config.yaml
train_examples: 203450
width: 320
norm: "layernorm_no_bias"
head_dim: 16
init: "torch_default"
residual_init: "zero_last"
optimizer: "muon"
momentum: 0.9
nesterov: false
adamw_lr_other_params: 0.0024
steps: 17100
batch_size: 128
lr_schedule: "cosine"
final_lr_fraction: 0.1
adamw_weight_decay_other_params: 0
Rows from block 3, named by matrix and row number. Rows with one number belong to one neuron. Each number is 128 + 24 x the weight over its row's rms, rounded and kept within 0 to 255. All counts start at 0. After the name is the row's rms in percent of the matrix's.
# fc1: MLP up (model.blocks.3.mlp.fc1.weight, 960x320), inputs 107-213
# fc2: MLP down (model.blocks.3.mlp.fc2.weight, 320x960, transposed), outputs 107-213
fc1.346 048 [121 120 118 105 155 114 123 175 120 136  80 164 143 132  96 105 136 151 107 145 164 112 134 207 109 127 143 123 141 140  95 104 127 150 105 108 154 157 111 114 110 120  71 120 139 147 137 138 136  77 115 118 150 140 121 110 135 127 165 151 116 110 121  77  88 125 184 119 133 125 121 162 128 133  96 117 105 158 130 132 182 105 150 136 137 141 113 147 161 147 153 140  99 200 136 111 136 177 130 149 135 117 124 156 143 122 122]
fc1.347 066 [144 105 147 150 137 114 136 136  76 173 135  99  81 104 143 183 164 160 165 117 149 114 116 152 134 149 134  80 159  94 126 102  91 130 103 137 128 129 139 116 129 157 120 161  93 170 129 149 137 103 128 157  89  61 130 111 121 120 135 124 110 118 139 114 162  86  78 132 151 140  94 161 143  77 133 137 114 151  88 150 126 149 139 144 135 120 129 129 129 133 138 142 112 139 149 156 126 169 112 139 155  89 132 118 100 137 133]
fc1.348 066 [125 144 133  74 118 114 138 100 109 137  95 109 118 114 154 143 150 178 167 112 109 133 151 121 126 140 151  95 117 144 145 165 113 103  98 157  86 159 114 112 148 136 151  93 112 113 126 126 121 117 129  94 101 151 125 159 145 146  79 127 126 156 133 154 174 139 128 102 118  86 113 146 123 131  94 157  99 109 100 137 122 143 126 152 140 151 125 162 150 110 175 124 147 115 132 143 160 104 138 135 172 111 153 165 116 129 125]
fc1.349 033 [130 130 103 147 129 143 186  99 142 128  89 143 151 124 109 142 116 107 120 147 120 142 114  90 132  95 125 168  82 123 124 131 130 152 125  99 109  97  90 120 157 149  88 124  86 104 125 138 122 126 121 152 168 113 116  52 137 126 116 166 111 163 112  98 133 140 170 174 157 157 149 115 148 100 194 151 111 162 152 132 170  95 121  98 130  94 121 160  97 149 117 153 140 126 149 168 116 100 131 134 161 106 108 113 134 106 141]
fc1.350 101 [128  98 153  85 110 118 178  97 110 138 116 129 107 140 119 136 147 115 121 143  82 100 131 122  78 120 157 110 132 169 115 127 128 161 111 117 145 123 137 104 167  94 141  93 105 172 127 165 122 128 184 162  79 126 129 117 112 170 131 127  93 121 159 136 135 127 125 151 202  94 114 102 125 144 155 129 120 116 100 124 145 148 117 141 141 106 128  77 111 133  94 104 136 115 129 135 104 121 110 126 137 111 111 126 160 146 113]
fc1.351 111 [145 129  85 158 131 124 100 146 144 143 129 115 152 129 112 123 125  81 116  76 158 117 115 126  92 134 141 123 123 133  94 168 108 141 174 124 155 151 121 130 122  87 146  96 119 146 104 176 120 120 106 116 160 149 114 114 167 110 138 116 114  88 118 140 119 127 150 120 107 109 105 107 113 142 127 160 123 114 154 128 156 127  85 132 150 145 159 119 150 167  94 129 157 129 129 146 154 164 156 153 101 138 106 137 112  99 131]
fc1.352 117 [137 114 132 133  99 104 116 106 135 137 129 175 144 117 140 120 114 141 147 120  97 151 162 147 112  95 153 167 154 139 140 152 130 117  82 119 162 102 132 125 148  74 129 152  97 135 104 144 131 118 140 122 103 139  93 179 148 133 144 165 156 153 142 112 138 155  89 109 118  95 154 120  86 149 101 129  79 150 119 119 138  74 140 135 126 132 131 156 137 163 152 133 100 137  97 125 167  77 132 170  67 115 100 134 131 117 133]
fc1.353 109 [117  85 132 106  98 124 148 139 119 118 134 113  76 110  83 115 130 156 104 152 175 170 160 118 130 126 135 108 127 187 101  99 132 179 107  81 153 112  71 122 107  92 126 155  97  99 144 106 148 157 132 138 122 145 107 128 155 103 159 125 117 130 122 115  69 150 149 115 147 100 130 120 138 151 136 141 152 115 152 128 168 121 140 165 158 101  78 156 172 152 137 118 180 109 159 134 123  89 132 150  81 130 119 139 144 141  96]
fc1.354 103 [112 145 108 128 136 134 135  76 135 149 102 116 135 117 114 101 156  97 130 169 122 144 126 120 121 124 131 103 138 119 157 160 141 163 129 145 140  91 151 147 116  84 117 128 130 122 105 106 102 127 130 112 150 151 130 142 128 124 148  76 145  74  95 138  92 160 104 117 139 116 137 160 128 185 134 133 116 149 156 182 124 127 130  96 133  82 127 182 155 148 117 161 126 103 166 148 132 116 163 131 133 108 127 163  96 105 130]
fc1.355 088 [154 163 132 115 110 126 136 119 104 112 164 144 162 153 103 118 148  76 102 136  93 157  98 112  97 114 111 117 135 111 126 144 151 117 138 155 140 128 110 135 201 153 116 134  92 163 133 132 161 148 113 157 110 128 112 131 153 110 111 144 124 121 136 133 107 124  60 131 138 172  83 142 109  96 146 134  81 142 166 130 122 134 156 123 139 153 127 125 163 127 103 146 117 128 137 114 120 126  99 104 124 130 120 137 125 125 133]
fc1.356 129 [153  84 125 123 115 126 130  83 125 102 129  90 136 100 127 119 139 165 147 139 130 134  96 127 121 144 103 159 133 146  96 149 151 104 146 127  82  98 131 133 166 145 125 144 159 118 118 106 134 143  91 109 102 123 148 141 177 140  89 109 121 157 116 120 108 149 141 137 165 119 116  91 132 140 151  99 136 134 145  98 147 146 166 153 108 100 170 151 128 142 155 157 130 142  68 136 123 129 166  97 162 116 163 101 146 137  60]
fc1.357 030 [116 131 137 130 103 102 146 138 129 161 121 125 143 142 164 136 155  97 105 112 127 141 144 168 134 125 112 124 115 112 119 119 155 131 139 137 157  77 167 170 108 154 130 113 139 116 134 126 115 102 154 141 152 104  75  82 183 155 121 138  54  98 146  85 133 124  89  95 102  90  84 114 153 113 135  80  94 151 141 161 120 113 151 126 100 113 134  91 124 137 104 140 122 138 135  97 156 125 155 141  98 122 159 145 115 130 132]
fc1.358 117 [168 117 146 122 154 138 123  91 104 119 135 121 148 142 170 163  99 157 116 154 134 178 123 144 101 139 113 100 125 144 135 119 126 120 140 150 141 106 142  97 135 134  98 134 143  81 137 125 116 100 136  99 103 124 129 128 131 148 127 117 120 142 125 115 129 109 170 140 135 122 113 104 108  79 116 129 165  74 107 125 108 112 113 101 146 102 142 143 123 153 106 104 144 126 104 124 127 101 130 147 119 138 130 140 149  92 208]
fc1.359 129 [107 124  90 130 129 119 157 108 119 159 107 124 142 120 128 133  81 143 124 131 133 122 110 102 129 104  95 112  72 132  93 171 149  86 117 115 120 105 151 106 110 118 148 129 114 125 146 141 112 132 141 153 141 147 107 119 141  77 114 114  94 119 132 132  82 115 145 149 127 138 184 150 160 160 107 146 127 135 131 125 132 130 137 104 131 148  69 119 122 146 105 127 101 128 122 126 147 132 141 105 180 115 155 164 153 158 136]
fc1.360 127 [182 146  93 146 102 128 102 156 127 121 122 131  93 137 115  79 131 114 183  94 143 118 129 124 152 146 133 119 117  87 120 106 119 129 161 112 157 140 128 144  94 136 122 153  97  70 116 143 101 168 156 119  76 113 123 104 101 146 166 146 103 152 126 126 113 131 137 154 162 160 130 123 166 157 126 116 130  91 163 129 169 158 109 153 189 165 131 103 160 121 160 106 138  81 123  99 136 138 118 110 120 142 152 129 125 122 145]
fc1.361 108 [150 134 113 135  90 115  88 115 154 152 110  93 142 143 145 136 165  75 134 156 133 130 123 100 143 159  95 130 120 143 137 106 132 110 151 116 113  95 144 190 133 105 146 173 123 130 137 110 121 134 118 138 153 147 170 153 114 128 145  91 155 163 133 139 124 120  87 125 129 123  92 144 132 117 103 147 127 117 163 160 210 136 116 116 102 153 109  80 150 102 144  91 108 105 145 122 114 127 163 144 107 114 140 151 148 108 129]
fc1.362 014 [170 139 106 156 137 124 125  58 103 178 168 126 132 143 156 167 134  93 151 183 122 133 126 112 151 109 106 132 133  95 109 151 112  90 107 134 115 122 132 140 130 122 141  85 132 113 112  72 123 103 119 105  72 119 143 145 137 124 147 127 102 169  92 108 144 134 110 116  99 113 148 104 145 131 126 118  94 128 105 111 101 124 163  81 122 112 100 151 151 103 127 116 138 126 168  88 140 143 146 114 160 149 174 116 124 140 110]
fc1.363 097 [127 119 153 129 131 140 141 113 176 125 125 110 159 119 126 153 106 119  58 139 132 154 126 184  54 134 117 185 121 131 142 153 110 137 135 126 182 109 110 153 183 135 137 139  81 165 132  94 121 108 144 129 103 127 129 117 117 120 150 116 138 110 123 151 152 101 128 164 113 130 127 142 164 119 115 100 161 157 127 176 136 133 123 121 115 107  86 117 149 121 161 159 136 163 122 161 105 135  94 138 114 126 108 120 149 102 179]
fc1.364 092 [133 140 146 126 157 157 112 138 132 126 137 129 101 140 122 165 127 116 102 106 167 147 170 138 128 125 144 164 119 147  78 160 155 116 103 124 138 144 148  64 107  89 125 119  87  95 130 131 148 128 150 121 143 129  88 114 129 126  81 179  93 131 118 166 136 137 114 117 135 142 139 130 156  86 159 130 111 115 115 147 145 146 134 170 115 132  98 114 134 139 149  96 143 157  95 140 120 121 156 117 110 131 133 100  62 158  75]
fc1.365 144 [135  91 121 131 159 148 114 128 130 146 130 126 160 148 125 154 180 114 136 133  82 134 138 116 181 140 113  97  90 121 109 101 160 196 141 144 156 130 109 120 122  96 188 131 133 114 104 121 149 123 119 124 169 142 113 139 143 108 149  97 138 114 119 114 170 132 117 119 110  91  93 107 160 140  97 156 128 127 151  78 117 109  96  99 112  76 111  82 111  98 136 160  94 193 157 153 129 109  85 136 125 138 135 148 155 114 138]
fc1.366 114 [124 105 190 112 104 134 141 130 148 126 160 112 119 148 142 121 106 138 152 126 136 195 141 122  82 104 139 126 191 101 130 145 184 167 133 123 106 136  80 128 112 147 135  99  95 135 149 158 134 126 118 136 119 119 108 170 155 101  73 125 145 105 113 162 136 106 133 125 124 109 166 127 141 112 169 105 132 112 105 153 111 124 100 125 143 132 100 122 147  98 130 108 153 128 153 134 138 128  93 135 138 122 135 114 101 122 163]
fc1.367 112 [ 93 150 138 131 120 155 114 135 134 199 126 127 117 135 116 125 134 122 141 145 169 123 101 157 114  90 113  98 134 142 145 127 134 132 120 156 141  97 145  95 119 124 153 135 139 139 135 160  95 119 127 116 116 135 132 136 114 148 158 129 120 109 154 138 130 179 122  76 177 128 125 149 166 151 145 132 124 117 114 176 136 112  72 104 146 132 125 135 157 163 104 159 132 142 138 111  94 149  78 117 134 172 133 133 112 116 147]
fc1.368 035 [147 111 113 139 151 128  91 163  82 115 114 119  96 130 101 139 155 116 126  97 125 132 145 104 114 125 114 105 101 111  93 133 146 115 131 126 157 179 127 120 157 146  96 137 108  94 110 172 131 127  94 110 108 172 146 164 111 211 121 145 145 139  66 157 126 157 123 128 127 145 174 141 165 151 105 117 160 101 185 151 114  85 101 125 108 138 142 103 107 135 109 122 109 132 132 129 125 143  94 136 185 157 111 143 108 160 113]
fc1.369 111 [ 85 150 135 110 113 147 180 113 114 121 138 126 136 169 106 111 119 168 129 167 141 117 101 122 103 153 145 117 106  92 121 143 132 131 154 149 127 140 154 147 146 122 115 142 127 136 123 124 129 189 118 112 123 127 122 153 120 124 132  97 136 160 111 115 131 146 128 100 124 175 152 138 163 133 169 163 140  84 111 149 101 142 137 121 108 127  77 119 131 155 158 141 155  78 133 141 127  91 141 140 179 111  97 117 131 117 172]
fc1.370 132 [102 152 111 145 118 133 114 116 137 135  88 114 110 111 119 119 148 136 126 141 140 158 119 129 141 137 112 105 129  95 106 150  95 153 150 168  96 156 166 150 114 148 140 137 184 161 135 101 119 111  84 107 135 107 116 143 134  96 117 139 133 104 128 121 109 108 158 140 128 122 132 116 142 187 143 160 154 132 125 135 119 113 139 161  53 108 135 108 138 110 143 133 139 125  95  85 102 177  83 123 138 154 175 118 133 183 136]
fc1.371 049 [152  92 123 127 112 127 145 144 137 119 135 146 136 112 114 111 109 109  90 157  96 122 135  96 148  86 164 150 165 103 117 121 154 153 104 146 129 101 127 136 174 132 118 134 149  97 130  94 154 107 152 134 142 175 133 111 155 158  88 172 100 173 141 105 135 122 159 156 118 119 100  88 106 117 166 108  98 180 132 105 104 107 139  63  77 133 136 126  98 141 121 141 126 154 115 128 132 106 137 104 133 119 147 141 133 100 126]
fc1.372 112 [128 122 122 119 105 100 123 113 127 148 124  96 120 126 135 106 140 147  98 156 126 123 126 147 143 109 153 119 114 143 101 112 136  76 169 106 128 154 141 156 143 107 115 126  98 159 148 165 137 109 100 115 104 136  98 113 142 127  82 124  86  90  99 119  97 128 124 155 141 155 119  86 124 195 145 113 113 161 107 179 166 152  89  82 142 120 168 135  73 168 105 120 117 123 168 121 164 115 139 120 117 115 157 149 125 121 119]
fc1.373 109 [185 138 131 101 145 149 101  94 127 149 144 134 103 112 143 116 151  89 137 156 172 157  81 102 171 133 170 128 138 120 138 125 113 108  88 130 139 117 125 150 125 140 126 158 181 119 146 130 138 131  76 111 137 119 107 120  83  96 128 116 136 126 118 146 110 170 117 116  72  84 164 117 154 118 103 123 141 131 116 130 127 132 133 163 141 126 128 129 100  85 127 140 154 128 132 136 158 131 179  96 107 143 119 159 140 130  96]
fc1.374 134 [121 109  95 153  99 129  54 144  91 116 156 133 153 119 140 115 114  97 131 150 132  91 153 110 138 147 104 148 115 171 100  96 145 100 111 123  78 116 109 145  92 124 157 123  96 143 154 140 149 146 163 146 167 130 116 177  93 153 127 154 132 163 130 101 104 114 167  97 117  97 112  96 163 164 145 155 142 153 142 146 153 100 138 121  98  96 143 131 115 115 114 133 122 114 133  78 202 154 140 161 129 112 108 148 162 124 130]
fc1.375 131 [149 151 139 166 130 109 126 119 145  91 116  66 106 121 169 171 128 122 155 110 117 125 163 153  77 124 118 105 151 117 128 149 141 125 111 101  92 106 147 165 159 131 105 132 158 162 139 120 118 117 119  67 127 112  72 124 145 125 159 127 110 132 117 131 178 105 119 195 106 105 121 129 130 110  45 115 119 124  88 122 144 102 139 143 122 138  83  93 104 115 162 127 114 123 145 130 146 124 111 172 158 128 104  53 106 163 132]
fc1.376 132 [151 129 175 160 164 157 162 173 161 140 163 129 132 132 143  86 111 119 137  99 143 117 162 108 122 118 112 129 103 152 140 132  92 127 131 132 131 129 100 127 106 131 116 143 102 116 167 114 147  58 152 119 149 107 121 113 161 143  96 108 168 107 148 117 121 145 136 130 164 126 128 113 122 133 116 109 112 123 141 141 140 187 111 160 106  96 164 159 161 127  84 142 143 126  84 125 118 113  78 120 142 115 141 132 142 114 115]
fc1.377 117 [140 151 108 188 104 132 138 124 145 112 122 142 136 158  93 144 110 105 137  96  97  69 123 128 129 105 131 156 109 123 121 134 127 125 162 128 179  78  91 127 107 106 115 126 116  98 154  94 137 116 140 133 141  96 157 140 121 107 146 139 112 127  89 101 157 142 144 115 120 158 132  95 145 126 140 121 130 121 119 179 117 125 109 108 138 128 130  75 125 168 116 130 150 157 168 137 115 106 148 153 130 128 120 132 141 136 136]
fc2.346 050 [107 126 126 123 112 137 102 149 148 117 152 105 155 145 134 131 134  79 127 127 129 105  95 105 135 135 118 152 170 149 147 105 146  99 115 122  84  93  85 147 132 132 136 122 148 116 158  84  94 107 196 135  92 105 120 186 160 188 103 102 136 157 168 117 153 156 122  93  75 146 157  68 144 122 153 140 122 155 172 151 143 123 125 161 119 140 131 130  95 147 150 119 128 130 121 100 106 100 111 170 138  98 116 119 125  96 125]
fc2.347 059 [132 113 106  99 136 147 145 117 147 124 102 161 113 180 101 163 138  94  95 121 130 121 104  96 120 125 169 133 117  90 107  92 111 153 126  75  93 138 140 146 132 116 132 158 125 134 132  84 129 137  98 107  95 216 124 113 127 183 154 127 164 171 145 123 117 162 153 143  77 123 196 127 118 146 152 123 158 134 116 113 165 135 127 114  70 144  92 110 115 159 148 138 104 122 115 119 136 101 115 152 144 172 157 105 150 110 124]
fc2.348 067 [126 109 115 139 144 103  76 137 148 142 139 138 155 137 109 187 134 113 124 161 119 136 134 139 105 134 150 122 148 136 118  89 125 141 101 144 151 131 106 103 151 145 114 129 155 148 154 157 125 113 162 138 100 139 133  73 158 145 118 143 135 145 143 100 117 147  96 156 149 157 107 162 139  92 113  92 191 122 141 130 116 140 112 136 139 130 158 157  91 118 144 106 118 130 112 154 118 145  88 153 127 154 127 126 103  99 121]
fc2.349 029 [127 120 126 123 149 113 144 149 106 131 145 141 135 125 138 101 116 127 108 120 112 150 130 150 119 129 170 148  98 108 146 128 118 120 167 137 158 169 149 163  92 124 107 109 170 105 140  66 104 140 126 105 114 155 140 198 151 119 154 138 140 132 153  95 133 115 110 131 129 117  93 167 101 120 106 101 153 142 117 139 114 132 106 145 162  90 108 110 150 118 111 108 109 102 131 118 117 154  58  60  95 124  77 147 124 143 108]
fc2.350 106 [171 128  98 124 175 141 130 118 146 108 152 139 174 117 138  89 126 129 112 138 131 156 138 108 125 167 124 141 165  95 117  99 151 119 157 115 135 158 125  90  91 136 120 119 133 115  94 136 119  93 113 112 121 160 102 161 132 133 143 153 150 173 131 137 134 156 133 144  95 116 159 122  87 164 175 174 101 114 106 103 136 167  90 178 120 148 165  93  95 167 110 113 160 188 154 121 138 114 178 141  91 130 126 144 103 123 113]
fc2.351 118 [160 123 100 126 114 123 134 114 118 169 116 145 164  82 164 120 118 154 148 136 117 148 125 123 139 161  70 131 147 112 137  93 134 131  95 119 107 109  63 112 125 131 127 133 154 142 105 136 101 115 168 118 119 151 134 143 124 152 106 114 122  96 127 150 171 155 144  91 136 116 132  93 143 143 103 105 112 121 116 114 110 103  82 114 122 161 130 182 145 133 123 139 120 152  84 122 126  86 119 110 120 132 115 111 122 119 139]
fc2.352 129 [138  98 152  97 144 113 147 117  81 177 118 158 154 113 104 163 150 145 150 167 102 137 135 196 151 182 123 111 113 134 123 103 128 147 111 126 135  96 131 133  98 135 139 162 102 158 138 115 150  72 161 107 119 106 134 107  97 157 120 126 104 165 177 145 122 128 146 101  95 107  96 112 141 117  94 152 122 162 133 135 151  92 123 173 104 130 120 157  86 121 100 115 163 139  76 127 127 131 133 101 115 128  92 104 134 121 133]
fc2.353 116 [106 109 121 134 157 134 133 104  88  74  97 115 154 132 129 124 111  81 148 108 125  88 162 156  93 113 131 128 172 103 130 136 157 129 126 154 109  91 185  84 205 136 121 102 106 119 101 139 128 115 103 113 129 123 114 137 180 157 134 165 150  91 141  97 116 199 112 148  56 103 135 126 134 130 178 132 119 142 122 146 131 113 116  85 141 103 108 168  65 140 161 129 116 124 121 155 121 149 131  91 146 161 160 162 144 139 139]
fc2.354 114 [133 144 193 100 169 104 104 154  96 100 104 132 125 156 120 167 144 132 149  98 166 148 141 133  95 122  92 104  95  92 142 151  97 126 107 137 109 120 146 161 126 136 120 109 116 114 116 146 122 106  80  93 108 118 129 125  82  82 109 124 108 166 105 138  91 135 136  98 143 120  85 120 114 104 135 112 137 125 124 119  99 130 114 113 133 180 128 120 146 134 190 147 174 141 162 137 127 147 119 143 138  87 129 125 111  90 107]
fc2.355 095 [130 137 147 148 163 137 129 121 112  87 127 126 122 125 134 146 163 125 110 113  92 128 135 125 127 137 130 142 117 149  86 131 140 162 142 122 106 105 118 164  74 111 126 159 162 146 150 111 126 138 131 117 101 117 172 120 163 138 121 169 111 100  78 140 129 130 169 135 117 132 132 144 117 107 125 121 127 121 123 164 103 152 153 125  91  94 115  99 133 113 132 148 164 103 147  89 124 167 118 150 130 107 147 131 124 127 140]
fc2.356 129 [ 99 160 111 138 129 143 131 114 132 138 136  96 157 125 117 121 134  66 147 103 132 141 153 138 160 153 110  95 135 133 158 136 125 118 170 110 105 108 105 116 132 124 123 155 151 138 152 113  93 168 130 141  67  97 152 137 152 113 144 117  96 130 167 120 121 125  94 128 116 134 163 175 114  93 130 138 119 137  98 125 126 102 138  91  87 105 153 130 116 111  79 103 137  98  94 108 129 131 143 143 145 101 139  95 130 129 122]
fc2.357 028 [144 141 120 146  93 121  94 128 136 112 122 151 120 148 100 136 154 117 111 120 143 112 115 132 132 112  97 116 124 142 132  86 109 131 155 122 136 105 147  92 136 131 125 136 176 132 137  85 126 108  98  93 125 138 168 172 101 120 135 112 153 174 105 158 122 145 163 147 116 177 134  99 113 106 114 137 143 115 134 116 133 157 129 101  99 152 142 166 135 113 136 115 177 106  94 133  95  77  96 140 164 160 116  94 113 101  69]
fc2.358 125 [102 147 114  70 123 112 126 144  99 146 119 125 146 113 136 132  92 151  84 173 146 140 158 122 132 134 142 115  60 126 131 144 118 107 113 154 151 147 149 144 183  92 129 154 122 116  89 136 143 127 108 132 164  96 134 105 111  97 121 135 170 111 172 129 128 126 159 132 114  97 153 114 122 130 117 133 142 150 101  91 113 142 124 163 144 147  96 156 126 128  95 171 144 164  74 149 136 111 118 145 124  89 108 119 166 118 135]
fc2.359 124 [128 135 127 126 108 139  95 145 146 125 151 108  91  97 116 136 136 124 132 142  91 131 115 158 154 146 109 137 153 105 188 116 159 162 150 128 122 125  97 120 115 101 121  83 124 142 163 133  92 105  69 126 154 168 122 132 104 125 109 113  91 136 123 154 201 119 149 138 129 122 158 130 121 126 124 116 123 112 135 116 145 118 152 128 134 159 143 140 118 158 143 117 144  79 126 129  93 134 140  99 125  76 148 165 123 141 139]
fc2.360 146 [109 126 149 108 120 148 145 100 135 102  90 167 132 108 139 146 126 113 120 116 103 138 158  85 138 136 163 116 150 146 148 127 113 111  90 122 124 142 137 132 160 139 119 120 179 102 135 126 103  85  82 138 195 149 151 172 135  93 110 116 158 105 132 130 138 121 135 133  95 128 122  95 147  94 130 169 111 168  74 114 134 111 124 100 118  93 121 140  99 136 156 130 102 148 112  97 141 124 132 137 125 139 106 107 122 104 121]
fc2.361 117 [135 100 123 165 117 119 115 135 131 143 127 138 100  92 136 150 154  71 159 160 101 129 111  94 175 163  75 139 134 131 154 120 139  90 142 169 138 166 109 116 110 127 114 120 157 118 112  92 118 148 151 155 138 160 148 134 159 111 145 109 105 114 167 104 149 159 153 147 138 114 153 129 126 112 117 161 108 120  98 135 157 147 128 119 174  88 122 178 171 144 108 117 138 134 119  63 135 129 138 162 121 127 144 101  95 171 111]
fc2.362 014 [ 76  97 134 159  96 158 126 157 110 144 153 168 117 123 133 161 123 115 170 124 133 118 117 145  93 114 125 144 141 116 119 124 123 127 117 140 136 113 110 167 126 149 132 137 140 118 125 143 119 107 169 116  84 105 160 143 133 131 110 107 138 116 146 142  90 132 168 117 152  81 185 134 135 109 100 155 168 139  71 176 126 112 120 165 176  96 124 102 122 110 143 119 144 165 102 137 106 103 106 201 107 144 123 145 119 130 119]
fc2.363 092 [131 127 143 151  83 119 123 149 101 128 147  67 106 138 113 126 114 105 117 130 122  90 118 200 127  91 117 129  85 150 183 175 155 104  99  98 139 152 129 116 136 145 140 124 126 137 114 151  95 119 142 117 115 137 142  83 163 190 116 116 138 148 123 117 102 119 135 149 172 175 103 116 131 149  75 116 133 131 145 158 141 133 114 103 127 118 133 180 128 115 153 139 100 121 141 181 118 129 141 152 156 174 140 139 163 129 114]
fc2.364 089 [ 77 148 104 111 137 164 132 107 135 146 124 144 101 124 155 123  96 156 160 131  69 120 137 119 132 116 145 155  85 114 131  92 171 111  98 113 139 106 103  99 129 113 125 125 117 158 123 145 141 146 122 101 103 131 121 161 126 153 185 149 119 122 147  98 104  82 119 178 118  94 132 121 127 144 105 106 145 133  94 104 117 126 131 163 124 129 112 100 105 119 113 135 119 123 129 160 153 152 109  92  98 133 158 122 146 123 117]
fc2.365 129 [179 151 107 159 169 170 122 126 139 167 117 129  89 123 129 157 132 104  69 142 102 144 154 160 135  88 117 166 112 149 131 156 116 103 125 107 175 131  59  96 101  98 135 105 101 152 175 128 114 149 116 151 154 123 137 117 110 126 156 125  95 125 134 124 184 130 159  98 116 122 129  83 146 183 109 126 106 122 153 107 146 131 140 145 115  99 127 135 167  92 173 143  95 141 135 144 111 118 172 107 140 107 187 130 105 106 167]
fc2.366 118 [165 134 131 123 142 138 131 118 131 123 125 135 135 123  95 119 179 117 113 121 125 130  77  95 151 165 111 101 138 160 132 122 103 114 108 115 152 144 134 169 102 153 121 143 112 138 102 112 154 141 123 117 191 123 179 134 177  98 154 126  86 104 134 132 128 142 183 151  90 111 100 140 145 128  92 128  75 163  98 121 119 152 161  96 114 138 125 159 131 112 137 159 108 114 115  93 159 151 137 168  94 122 105  81 116 131 103]
fc2.367 115 [101 105 136 132 140 121 119 146 138  77  93 149 109 130 155  66 183 112  90 132  72 112 136 137  99 149 137 161 120  83 105 166 143  76 109  86 112 184 169 139 153 125 129  83 113 132 144 124 111 141  92  78 119 137 110 109  99 119 120  93 101 103  89  90 108 140 140 104 169 101 114  97 124 180 136 127 100 121 100 111 112 121 136  89 158 188 146 117 130 127 106 155  93 127  93  84 142  91 168  96 125 135 168 156 151 146 110]
fc2.368 032 [103 118 134 122 122 141 169 119 135 138 144 138 118 112 112 114 103 151 132 140 104 110 142 130 111 164 147 124 123 108 122 140 100 151 126 128 141 125 108 160 107 150 102 130 153 133 149 137 167 106 108 118 173  55 135 113 141  25 136 109 116 113 153 112 146 121 110 138 114 112  74 154 146 115 134 146 112 141 113 135 122 164 146  98 184  79 102  99 140 120 147 114 112 139 132  99 150 152 150 127  90 150 125 157 125 110 178]
fc2.369 125 [154 117 112 154 134 134 151 169 106 116 130 173 114  90 112  81 134 111 103 106 132 104 160  85  92 107 163 132 146  83 116  83  87 138 122 136 162 122  88 127 110 131 125 157 111 141 120 124 100 185 172 121 118 127 121 100  93 114 150 123 112 144 155 180 122 128 134 108 154 135 105 152 115 121  92 122 153 155 139 140 109 117 103 107 116 121 132 180 110 129 169 117 112 142 103 105 147 121 152  96 171 126 140 141 149 141  94]
fc2.370 123 [160 134  85 143 121 106 151 120 135 115  89  73  92 124 116 129 125 156 127 148 127  92 117 157 146 162 124 140 132 105 122 145 129 149 142 156 147 122 147 147 123 155 130 121 135 130 108 133 124 166 133 127 156 109 114 135 125 128 112 119 125 105 136 125 167 165 120 102 148 167 156  81  99 153 164 107  90  99 199 147 124  59 126 128  74 166 156 152  94 116 134 127 164 164 137 107 155 131 143 119 102 165 131 135 186 106 159]
fc2.371 045 [101 109 125 145 118 138 126 122 147 141 107 130 101 161 126 115 177 114 160 114 126 138 129 141  88 143 130 106  92 136 111 152 129  90 146  91 156 153 124 103 112 140 102 105 165 157 127  99  82 119 116 101 130  97 142 149 132  91 160 138 114 104 120 142 148 146 118 150 132 114 143 164  98 131 120 146 139 113 108 148 134 167 103 113 168 169  92 130 139 123 108 139 130 102 131  81 144 118 124 130  98 157 134 152 140 147 156]
fc2.372 109 [ 98 164  73 113 140 129 146 134 143 117 102 142 136 114 127 148 128 127 135 113 121 122 165 153  73 142 126 147  95 123 148 143 109 145  99 111 133 149 102 129 172 135 125 132  73 110 103 137 129  90 115  80  80 179 131  76  94 137 108 103 127 144 117 134 148 158  96 104 119 128  94 158  56 142 155 128 147 133 149 124 144 128 134 126  93 124 110 118 117  81 136 137 140 149 149 134 128 181 107 142 139 113 127 145 106 123 122]
fc2.373 113 [131 142 136 135 115 116 141 132 143 135 117 102 128 121 103 141 163  86 136 144 106 128  90 118 128 134 137 144 131 124  95 105 103  91 150 127 106 144 146 112 144  91 113 131 163 130 115 152 180 130 119 163 133 125 160  58 108 151 100 122  94 111 128  74 118 145 122 139 111 133 146 112  96 147 109 180 135 118 112 121 107 142 160 125 125 102  91 140 116 108 102 121 159 129 120 120  92  67 122 118 139 119 210 138 167 136 144]
fc2.374 128 [122 141 119 135 104 139 137  92 109 146 147 133 140 133  53 143  97  85 116 113 119 122 129  99 139  48 108 165 121 172 105 133 124 128 130 156 152 113 147 136  88 102 137  89 120 110  88 126 148 107 135 148 130 124 142  96 164 130  88 142 118 137 153 142 130 122  89 159 138 173  86  98 121 144 140  96 134 126  92 140 125 182 129 117 124 137 172 118  95 106 132 151 135 137 152 130  91 141 161 166 112 135 107 105 103 127 124]
fc2.375 118 [131 133 117  98 150 142 102 139 143  97 151 153 138 152  91 111 108 140 143 158 104 144 169  92 122  84 116 108  97 152 139 106 123 159 160 166 155 125 128 132 137 148 135 115  95  96 111 165 126 158 157 119 126 148 177 139  91 124 131 135 185 128 178 172  97 139 160 110 120 103 116 137 140 161 154 153 102 147 135 100 129 138 134 130 118  95 163 127 149 149 104 135 138  85 114 127 135 120 160 150 116 152 103 220 165 143 121]
fc2.376 116 [ 96 150 118 149 183 105 153 144 146 149 150  79  87 143 114 111  80 131 135 177 166 127 140 136 152  82 124 124  69 111 136 121 110 134  93 115 133 180 108 112 146 154 114 143 139 152 131 107  90  98  89 128  78 139 118 147 116  89 134 100  74 124 136 108  96 142 115 157 135 165 150 140 163 125 114 163 113 182 118 148 120 138 133 110 138 125 147  86 112 103 165 116 134 111 116 146 119 132 129 120 115 113 112  94 128 139 126]
fc2.377 126 [165 140 122 132 117 164 145 126  98 157 115 126 172 114 122  88 144 175 143 142 170 117 136 137 113 150 127 131 107 163 151 124  91 113  76 112 108 130 102 163 143 138 121 134 109 136 159  90 151 130 113 143 146 148 121 146 120 127 144 128 119 173  87 126  99  50 118 100 121 106 106  92 130 140 134 130 131  86 118 119 146 100 169 112 111 129 129 113 117 120  91 152 136 110 136 142 120 135 110 114 114 108  85 177 142 122 115]